Weights of a small image flow-matching model: 6300 steps.
Rows from block 3 of a small image flow-matching model, named by matrix and row number. Rows with one number belong to one channel. Each number is 128 + 32 x the weight over its row's rms, rounded and kept within 0 to 255. All counts start at 0. Numbers have three digits each.
After each channel's rows are labels from the 100 images, of 14976 (inputs lightly noised), where the channel reaches its highest value: "colour at peak" is the nearest of a few named colours to the mean colour under the peak; "top examples" is what is common among them. Only what is clearly more common there than usual is listed. The data: microscope photos of single blood and bone marrow cells.
# convs0: first 3x3 conv (model.enc.1.1.convs.0.weight, 128x128x3x3, each kernel summed), inputs 64-127
# convs1: second 3x3 conv (model.enc.1.1.convs.1.weight, 128x128x3x3, transposed, each kernel summed), outputs 64-127

convs0.18:134125114147116142125187119117098147072176096000129108107148119163131118108159142171100088092125131140097141117166121136153128121082133087113131142109054139130152106107103141129128142176113144
convs1.18:084115152084157116112104126157125083146107174110120121125126145053168130225130148155142166125143162102145102127124205090082147182096120137168104136156138173089112161085161120141129109099163123
colour at peak: grey
top examples: smear: peripheral blood

convs0.60:140128115184131160162201140137155147152185150084148136130146098202148127129164141100130139150110121173086108090150156159111138093081137170133115227152054135159144188139155125124131125121063150
convs1.60:142191173096137140125098165135120140142133100119130123136099130078118118104131172159128144100102168124128080114095156123096104157075147131168120108161125059140138092161126129107123136050153095
colour at peak: purple
top examples: smear: peripheral blood

convs0.27:103056108079144103093089113102130057143123184199103112064097107154039143177086072155115132131120116110130130117127150094095146102137090110132120140130149118116105069099145080169051079115133118
convs1.27:125168140154160117154179153121145142109127100091146148144154162104060110080136123114114120118128145142135131139103070145159067148135148123092164109135105137134174156142031161143147134142171124
colour at peak: black
top examples: cell type: erythroblast

convs0.89:135127140138112132129255139132164152170153117089104118158106143144128128131164150129104133145191108166089141141170187151159111162071100099159089102137182144161144067153137144113135138129104174
convs1.89:129152156117120151117146110132094143130120117151171090132140094123106148190141090052083147122159085106127113106083179145149062102172110129181114166173196118118118109138157202094127097095078125
colour at peak: purple
top examples: smear: peripheral blood; cell type: eosinophil

convs0.7:158115135131115138129146110118146121113182139116115148148190106138132142114179128126136131121122136136079137180136063144131135165133220154170102150119063169178171126187171110117127150116162164
convs1.7:115144141108131116114124120137079101111094181104144136167138077106140137090170152180105079125080134146134104067119164126166097060082132145132137081127022113098111132137135133092119164152150093
colour at peak: black
top examples: cell type: erythroblast

convs0.1:138197141142160149130098130158102107136040163167142147113075130093150092116147107133140113094125117154124106096064121093139110123173204096120141107138117044122096131100120075104152101095104069
convs1.1:122079093092121119120138132093118115081077082093093084138140087143128170110126143116199134111083067149085160117164131141135105117121117149146161115176000156088111124126109148148093133144130142
colour at peak: black
top examples: cell type: erythroblast

convs0.57:076123039110100137129104113105138106063149088099109059079062110112112107094110087125132142124148096107055087091149083142063128139094103052116116052138107125110092096081131150103117096117152112
convs1.57:080157156136109092119197122119125117185161126143196143138181148155084141135160198201154161120129205149114110142161094091141175139157138187130109130084123133186127127140139163125123144117134088
colour at peak: white
top examples: smear: peripheral blood; cell type: segmented neutrophil

convs0.20:129111085144127133158145131130195140081167101080063125109110071082143127119112136105119088126049154098157101077152184094043157101215107139106196150133143091144162192113100123142094094122102136
convs1.20:131092121098128106107105123092150108125148134150175109113089125080119077180103125082060084097136122127155141153143100159115147132111142084144093074048100134095115070084118139112104131152157170
colour at peak: purple
top examples: smear: peripheral blood; cell type: myeloblast

convs0.95:110095087149119115071149108090134086091144134110073107097054113121074092111129106036083100077147084124104095103125154117077120099057108078082143093149081128134108101083103122134107087167119155
convs1.95:122173150100142113116144110121175117181149085091165115161188126104080162160167174190185140146086179129092161137131134087119104131138130215148107164148068112195122118132098128130120141098118108
colour at peak: white
top examples: smear: peripheral blood

convs0.48:157162138143156170153139131146175158121136168114137148156058143137148104075191068109135141157204095133061121156167144124141115122066150095161164142142076140153123186155149107082100130096068124
convs1.48:123125127106108115096171129142090106130126064093173160129155103109101113162149159209180094131095162135093097146141120146058127152114125187130099114139139103125122147116123102093152108161089105
colour at peak: purple
top examples: smear: peripheral blood; cell type: platelet

convs0.122:141140140114150143133159120140104137136179155112100120153148128155158149137181152118084140147105155145129150082166185127094151112144125144141130126106104125142157143116130156143158165139156171
convs1.122:111145064102100115106092127168093102106138055106088114115140156169135078144160121106091066102140096115110157141098137098135133134141127116100123079122102135121133136104073142087141142121123086
colour at peak: purple; pink
top examples: cell type: artefact

convs0.72:107132126119126113115139119138123115126135065079119117118123121092128117086097121136110133124085115102145113124097149121135149118202144118122110123051216114118114140104110089145136107114146136
convs1.72:156131096125106171122172108098081148071123176149161095146155140122127093172135138115144131181160110158122123110184141150104136130186177123177136114191156130117142064168138114145051131102148159
colour at peak: purple
top examples: smear: peripheral blood; cell type: myeloblast

convs0.74:104028104109105118129069093141115110113135093187108124125102123124138119161119125110111114114139140166102147116122091139094171170047075173150114087169118150177174190162111183141146160122121147
convs1.74:126183167121144132109155128186177119161132140112161148129113154119120110084148142166143167145131124102198123142141140102154098139181098187158136124129149130122127163102120099139180156124149101
colour at peak: white
top examples: smear: peripheral blood; cell type: segmented neutrophil

convs0.66:163151133118146165159143125176099120065255236120126089116115133120144109112136105071086119126169134093155098123066128155128148151195102128119174088151143119105147157126126085112086123108177135
convs1.66:098026110112116136129089131140147113145111049165137166120147117153139121185094157148175106156090186118091135129143079086119146105131161119143091137090075127089081114097149153114160146147100071
colour at peak: purple
top examples: smear: peripheral blood; cell type: myeloblast; cell type: lymphocyte

convs0.99:079083097129139133114107118126127123136102174115109110126105089166132085175172129123072105105093143111128117099101120149113094132068058112100118108072029105108087151082101147085108118113113106
convs1.99:123125137096136141130064106164075110108140156125072087167139134118148114100110131079142153149141132154163121118144150064095184079123105141139148117082141130040165124111106094186121121116132087
colour at peak: white
top examples: cell type: artefact

convs0.64:145088136130123145141097103121091099110173068108134127174133134162145138128186109082097130137167113152120114135139081124121162152057110184111161106121000137140167153122136115126128166112148087
convs1.64:139168139116146139110164120143178117140131149107137119119104107075125103098147155217169154134079154094172084117101144120122116125163098199202124078141161096090118148082142084158149129159180122
colour at peak: white
top examples: smear: peripheral blood; cell type: segmented neutrophil

convs0.50:123165140140104116108193082118113119158134113096122116071160114115127093125167093139165077112134089181156138099095172075158123082107229116107146191132089092134105119101120086111112132124072101
convs1.50:096109142111154143139105173105129148110153121157116117165141107128119078106146133141154188172079097142141174080186184134087085160117140096170125113109000164120053087163134179124100115122165102
colour at peak: purple
top examples: smear: peripheral blood

convs0.75:166098091136076145132157085090158145108106205138101122076127093094091168107150079124156166173193103147102128126079153143109109107153084022078158136176133205143124139195138162137125131112157165
convs1.75:115163129151129135119111168173099139152135099103156170124144122103107131154111158175188152042086179129097101202169082142117136165117122176147115142110112105106124174117114108130178126141130144
colour at peak: pink
top examples: smear: peripheral blood; cell type: segmented neutrophil

convs0.78:177131116130114143129086132112164122128156217198115106131141111116128150174159111113142118137155102169077153131147175146073130102107139170126195147165053185167172214119135145138151175161120163
convs1.78:123159119147144145131145120144116170108122155059165175124131153101102134103131176135161161149125167124189144170092124112179114145109131143146049158102193150119110082121112092161154135113204137
colour at peak: pink
top examples: smear: peripheral blood

convs0.61:013096072080106086082126080067106103044107116159092099098099127136103133124105116113095142116163107041083134109130112084102117124087064072112078105092092130146019112123115123142100069099132121
convs1.61:086161140150124137102157132153134147198146161062147126137154110118137141119134111157179098123104146127100119148205099141118160110133139161099130142110112110160103164085097118153130122152158132
colour at peak: white
top examples: smear: peripheral blood

convs0.30:155176109153145145126177132133097153070143037000089124164115108113149082151153153161091140118129143107101135117103167158166098139076104141142094126137121146090130138129114158087185132160141147
convs1.30:090136138078145128129122154149136120120103182168134124138142096134177117199182126119126117096156149142124115150167200089075126113117117133142106150164120115061102123047168130158121131138110139
colour at peak: white
top examples: smear: peripheral blood

convs0.55:075105176150087107114112095132118099137167175144134088101155165101105139110083072109132104110167113082140117124137151099155151111115099115123078192172162155178118102168143089129122111124158210
convs1.55:146120105141181106150070157162115155084123057121117123154105125140146096092128105117106145141094132126088139128098121167120084170138089138131169112142066106165142161140133172072159170133080079
colour at peak: black
top examples: cell type: erythroblast

convs0.104:096093111106133105107133112139102105135068110066135083119103158084122103172111103147104150093129141094108119143130118116086102155151102127124073068105042088120108131154123157089122154103171087
convs1.104:160119116127137168181105149116119157111131174178122131143137122078135145098121177127136192141123095160137082120105156102107160078134128129157154107103176090083157123098107100160119093122174101
colour at peak: grey
top examples: cell type: promyelocyte

convs0.94:140113086114099109112165084104148123126182122136042111141156123120120083110167142134057117116129132108161097068155192144077090109157062139116147148121157132118155147115109125055120134128086144
convs1.94:147086125124124096124110136096093100120203044169132120114086101097086094147113102125109109133071131110153078115064117152124115163104129123195128040118028138133173152166124153109145157130093118
colour at peak: purple
top examples: smear: peripheral blood; cell type: myeloblast

convs0.124:128139116147154117118171119160096128105067081081107116123154151127139115162126137138112096035075164130146133085116136135074162102187171154133157140136153069169134137109144105156137120124151142
convs1.124:111146104121140128131060138134118131046134069131116126127146147126118091089131170096114119137060123102126118133176118105086106167090156133131118100117019098090120109149109076081133159112133132
colour at peak: blue
top examples: cell type: erythroblast

convs0.116:113164108087071104130156069114145102156101162141121122096184136155119153160150166174132093107118151130118099100156123091094187074140138171150135112125162063132109166114127080149097101097170126
convs1.116:100090175132149152163073154122125148085144127126132115172137123146130085157116085085079092143073127160086137150161129132098123142119183046144139077094115161170145101090095155130135141234096109
colour at peak: blue
top examples: cell type: erythroblast