config.yaml
model: "image flow-matching model"
horizontal_flip: true
objective: "flow_matching"
cond_dim: 128
norm: "groupnorm"
blocks_per_level: 2
scale_shift_norm: false
init: "kaiming_normal"
epochs: 3.1
final_lr_fraction: 0.01
warmup_steps: 180
Rows from block 3 of a small image flow-matching model, named by matrix and row number. Rows with one number belong to one channel. Each number is 500 + 50 x the weight over its row's rms, rounded and kept within 0 to 999. All counts start at 0. Numbers have three digits each.
Before each channel's rows are labels from the 100 images, of 14976 (inputs lightly noised), where the channel reaches its highest value: "responds to" is what is common among them. Only what is clearly more common there than usual is listed. The data: microscope photos of single blood and bone marrow cells. In brackets: how many of the 100, against the usual share in percent.
# convs0: first 3x3 conv (model.enc.1.1.convs.0.weight, 128x128x3x3, each kernel summed), inputs 64-127
# convs1: second 3x3 conv (model.enc.1.1.convs.1.weight, 128x128x3x3, transposed, each kernel summed), outputs 64-127

responds to: smear: peripheral blood (73 vs 16.2)
convs0.49:600570549498482503497538521465457538598376427513533446491514566477484488477555559564515490422511471556434548467547540510567470490502565521527542643509377476517549556508440430456509594558401542
convs1.49:505479506538522452541507546511506512419454547509511498507546454474506516494508514587506551536535524505454477556451506607419455583513493449524524413601542365510506516505450524496465482416490428

responds to: smear: peripheral blood (99 vs 16.2)
convs0.53:562577503552514514512565467451523520532552444426423490557486475529505479476588504524527602528551427505414404496507445467367476518460607492513445607553510448560542539537523486486440475492424560
convs1.53:518581537472487492478559496532455517544546532503548527475493531471524461502610500610501441563459558490478559487519507482482441504443517539503523408574494400511520519475541497419555522503521399

responds to: cell type: erythroblast (62 vs 14.3)
convs0.39:541520459518444470445595485413445478490548491538376455467457538517452498502516482500492458434556503484561584355516454451482485383550564503495539588500497514517488495415410534569514507489497508
convs1.39:480527456520443513493483492554528490495455399427431509476562469533493468571492482484522481518367498496504417522500475602357547515520461480434510503540441432535521476512442466550469549498492536

responds to: cell type: erythroblast (42 vs 14.3)
convs0.25:511618451494498487487581549511505484465447397456470491542510492439494541465524470498535469512523463555424500472505503488555410514474525452402447509517347502550502540456376534326538501514406426
convs1.25:523473557495502479493468541491503510551505632596539469478470405410468476477525579542531517476510490563494455531470486500409473496500510540531513450491431450406499496424536517444460521483595451

responds to: smear: peripheral blood (54 vs 16.2)
convs0.19:528498472502480489470476483472450502429591476404493464459503435551458432446569481498501468426545454531459519491506509519583441474453516437413535604488353510450493475456400503510558518513467523
convs1.19:459521461444524466473518502497494459446420558422467463510554530403529524610493563561527450457493570472536505461532558401374489551439447532563465481550512544434457497439512563517507472452540479

responds to: smear: peripheral blood (80 vs 16.2); cell type: segmented neutrophil (49 vs 20)
convs0.73:506410445560524511508464487500572506512584567579490508533520470568502596537550544525498555505484514519490482490537437496468485530355509568509541574523360533561621586535520582477496515482375519
convs1.73:529535564455535482489527545546449492484443579447573514472519573415462457568577518446504480488531472453623467438445556475542482498503413491531476498473605484461476489475504442619556540482625524

responds to: cell type: erythroblast (63 vs 14.3)
convs0.47:561481506471436489490574500466533502546429518505460489490505525437489555503535505548556548535505521555480521463554692463517523502544629510494532647504495535586524450552440429527467509473589502
convs1.47:523605560558493514479516552545571522443478491407565505491499463443497411579532500450529411466462405509521561515476447584452463514516598515504508460550374554497483433481462462520454504491470530

responds to: smear: peripheral blood (78 vs 16.2)
convs0.56:564571512558547564537540545527568550421478605508559498562505571500540535456582499507577496501511521551387513511556529522470491501498586506601578570508560499566497612486585570462496475491486516
convs1.56:496554533462523462540473454563472455564515375495529540452540468484486501546558503562462510514392419503483449500449468424477503519460530516401440434490468385506481515438463437442451537530493439

responds to: smear: peripheral blood (73 vs 16.2)
convs0.80:474524387470483471430467492446569515472429356426431513508464555477483415482522566407491518486483508485474492416384591480450429507395503517529484441535388514554416473507431506503529482465474506
convs1.80:498394572521484473486551473448470515518460613544519489463520468488462585383493405488524419556576479461487552482531461564507506454474462392466500565481583567446502389434515498515407465525514476

responds to: smear: peripheral blood (94 vs 16.2)
convs0.76:500441439499503471503464485506549475516461534550506500500539430566514539536541524542587554555453537611453483513529489428447534473431540513484557489570360520539547595492491543531511500511426554
convs1.76:482542525449500542454394495605447505553522606493552585563533528411513441451539522489474459485485489478579518515435555557529488564459487488494446565479532507476452474515428404569526588398650511

responds to: smear: peripheral blood (92 vs 16.2); cell type: segmented neutrophil (47 vs 20)
convs0.71:499398472491504493525520476515492496523551555621506510443550471554513537581596524495534492505465587619444547473506450510500526549394488528525575504546407553557612572526504562506563529466485507
convs1.71:482581553464507523451484518541561517498476561452551533536529504423482470526541493498460453475477464467608474532463566526530474486553489525504455500513587550519472520514448417572566558474614515

responds to: smear: peripheral blood (57 vs 16.2)
convs0.11:492540495518507518501479500473561503492571339428431457528553525528520503414523512507510478462530454511448465541453506532434481546430551389555459589503412499556538511514532543487506571530525524
convs1.11:467544514513476522507602487495374485578506590486597517454453519422512508479518529652549500456527478456529474491466625439477497480441473514535474498553529450427490490530540473445582421432539502

responds to: smear: peripheral blood (100 vs 16.2)
convs0.52:419457492480482487500447484516453485414512468425490464462447463477495472460484473482434463500491475396510481475462529516505506464510375468479433465351492513431386470450505479511525469511439500
convs1.52:379529541446545495447579512545463508552524476464516499528545523433540531532465503581549534492433552524511479554650563368502602479480552573495448527443523402478438480493446478535489463503487520

responds to: cell type: artefact (45 vs 9.8)
convs0.102:455445470513517468457424473458558477470539532484461479493529567513468420534528482513404493457501486441461484513472445498335435486399446439477530487439435479538460537467478599449490527518461445
convs1.102:490503483463473475528446457521383468455482545462422435508546397458516452381449476505506559608493510517547412446527504428543594483485402498540526466461555483448549483470473432543487487555562434

responds to: smear: peripheral blood (56 vs 16.2)
convs0.79:574450480505470532484466467474512478578551459491476486471347458525458552558473458495549442566549538515517442544399441530503535494471535499524517506498366567511570543571524472520435567496425489
convs1.79:521542517486537486458487529539581481511487544571484564483404493436485516523490557431594582461489514474536420586534517499389502548590480495581480459478571429489478546472514489605542488508564522

responds to: smear: peripheral blood (40 vs 16.2)
convs0.37:543535419528463460447582472461558481546486567485403459508494477546445494547534521456494494471600464498504505467563533512455469481477615448467544573515442504491455523442447578564515511432531539
convs1.37:494538549500478506478519500556544450511425462406500550416504450396510504469473520481640495538461515479522576428441482460531527466472443503428496507527442605481520457548451509518461530536536495

responds to: cell type: artefact (36 vs 9.8)
convs0.0:524462489519521520529591477511492499494686530512453525548569472552542487490529546528524497507532544524493543497553435514559529501466627527570442564482417579575591447558572520483527512455534525
convs1.0:452597572427467520451478501538511404511482512460521562535513427459505450551547539524382434412421481518465415495495601558420471510523552506535479494533412475455483487415512486482548526536425469

responds to: smear: peripheral blood (91 vs 16.2)
convs0.67:487438375525489480475402485472577508493448371489505470454450512526497508446438543440570503539536471499488602425478459500564473503485517454523529496550407561449562497503531512506454529518425417
convs1.67:548527511486510486436546539506511493499506578555529520491531507495462497540475629520560525484497539478530477563549489470380539546618441604526491507488500442473465571495465469556560527475558515

responds to: smear: peripheral blood (95 vs 16.2)
convs0.70:504403491510503491515501472502565485450542528516449511509516484468506587616515513530532535485529560591492569532515470519547502552385575557557514456528314525524589568549546580512502531420433493
convs1.70:502474543504526505450548562502423456557461589543594496474474487501462529495495579549526444473442453464564473462440576524494449490561446543542477453484523427361462509481507430574528474554571532

responds to: smear: peripheral blood (49 vs 16.2); cell type: erythroblast (35 vs 14.3); cell type: lymphocyte (35 vs 15.3)
convs0.69:549577533446472492458419505444514499440426472433556512509522498487437462446542491495504529538467545435487468567533441537476507530485437571545478494460479522440439471576526534482509545552470456
convs1.69:474533448534548462482463469546468453534511561494478532493498475424505585551468585531621482500434508527510455391443526510463534432514519452472485402545496362549528471496457394524443503428592463

responds to: smear: peripheral blood (88 vs 16.2)
convs0.4:498604383501444526473533475437635513532567484400431451477454491470465490525516429466530477528560511476473440557407512569456488474491480426513457473477494538492442498567510501489447535504612501
convs1.4:506484547530520502536483497463449522527447473457539543532462426374517465471426498492571560399539442470530514469542501476558515561400465420487512480533570517357466529445523489563518405543432463

responds to: smear: peripheral blood (100 vs 16.2); cell type: segmented neutrophil (52 vs 20)
convs0.65:500543383484454461439566480447512478422586635507401400487569476524464574589457450480494455416533559478484513486521538514528489502515544509506525480514454499474460480450410509539485501473526490
convs1.65:499431531539517522534511513475495522553475500455519564456460429434506519445431527538603496642504504496444542483452451546558450470479489507497513504489513553441490506504546470548562510641507529

responds to: cell type: erythroblast (37 vs 14.3)
convs0.81:481516509477500477443607514536630457512558565545448486505426500510454543527436493479474486442598472569534495510510544478494502501411452515467456470558533514451545363423423443563500447510464486
convs1.81:507585471466568513507494500540528518532469414445462508571610468469484481660571517495589445511473492455449549528465470491510418506559444545569498517565575506468456473491472483484493499426472517

responds to: smear: peripheral blood (95 vs 16.2)
convs0.3:406470433482431492452545457402491457402411609565467437475415471472440524527485424471533487494567439446493492457529498492457494474465515388458529523446414528576296527467480505510457471465526515
convs1.3:445513507513528515482458510517514530517482416372512516524529517443468478469518540485601458563445532516452473530550456503496545518465518620459524521473333479500479503490429512566476516567501495

responds to: smear: peripheral blood (87 vs 16.2); cell type: eosinophil (33 vs 4.2)
convs0.84:529556573540499507494690522524591536523553491398494531575513557511518486491607523434502543493556474578523500537551560531485497541402611473506404495503525546533545425520498517544529533548427618
convs1.84:466616462460486509512532474534453513457514472492521490499562502479481445542526433570463433580477495494470462456418578547514455439511483467606476512598582490556499420558531493458475422507483504

responds to: smear: peripheral blood (98 vs 16.2)
convs0.62:498414447518471502496438483490502493411521630546519465494456499519477495462480416455459506447517528477436495510575424556446519537556489491580427496573722557561550518558561452491524515520471644
convs1.62:524582557537542467540515492564499561514537446469615494526483513546530521540532542565550471547488514493489542490458489534598455547531400565481533474570526464536518568554507545435554536408431440

responds to: smear: peripheral blood (71 vs 16.2)
convs0.58:505425509510482484487511473521451482522492601476543458498443546560492435449537471492468547426544493604425550513602436535497511565496589459519395495520498534560542487489532503474479567527515567
convs1.58:547537455528520548489492514537466527462490401409546481530544538472492492513488604513571488582462605509442457479464504495463445540556493603560487466579525404478523503583478508418466523435487472

responds to: smear: peripheral blood (63 vs 16.2)
convs0.6:523437466527467460475521503486454441479528563498432425526548516474482402383458447517531619359575417563499489481613542535457483558511568491525530467527442544466575497462405490496493558449498568
convs1.6:519593530517537569479470485592515508520513456409516612471429432452473476568436591539596449622460590498500527508417457495575415474426496649542450454539490441440474521541482477447555491496496468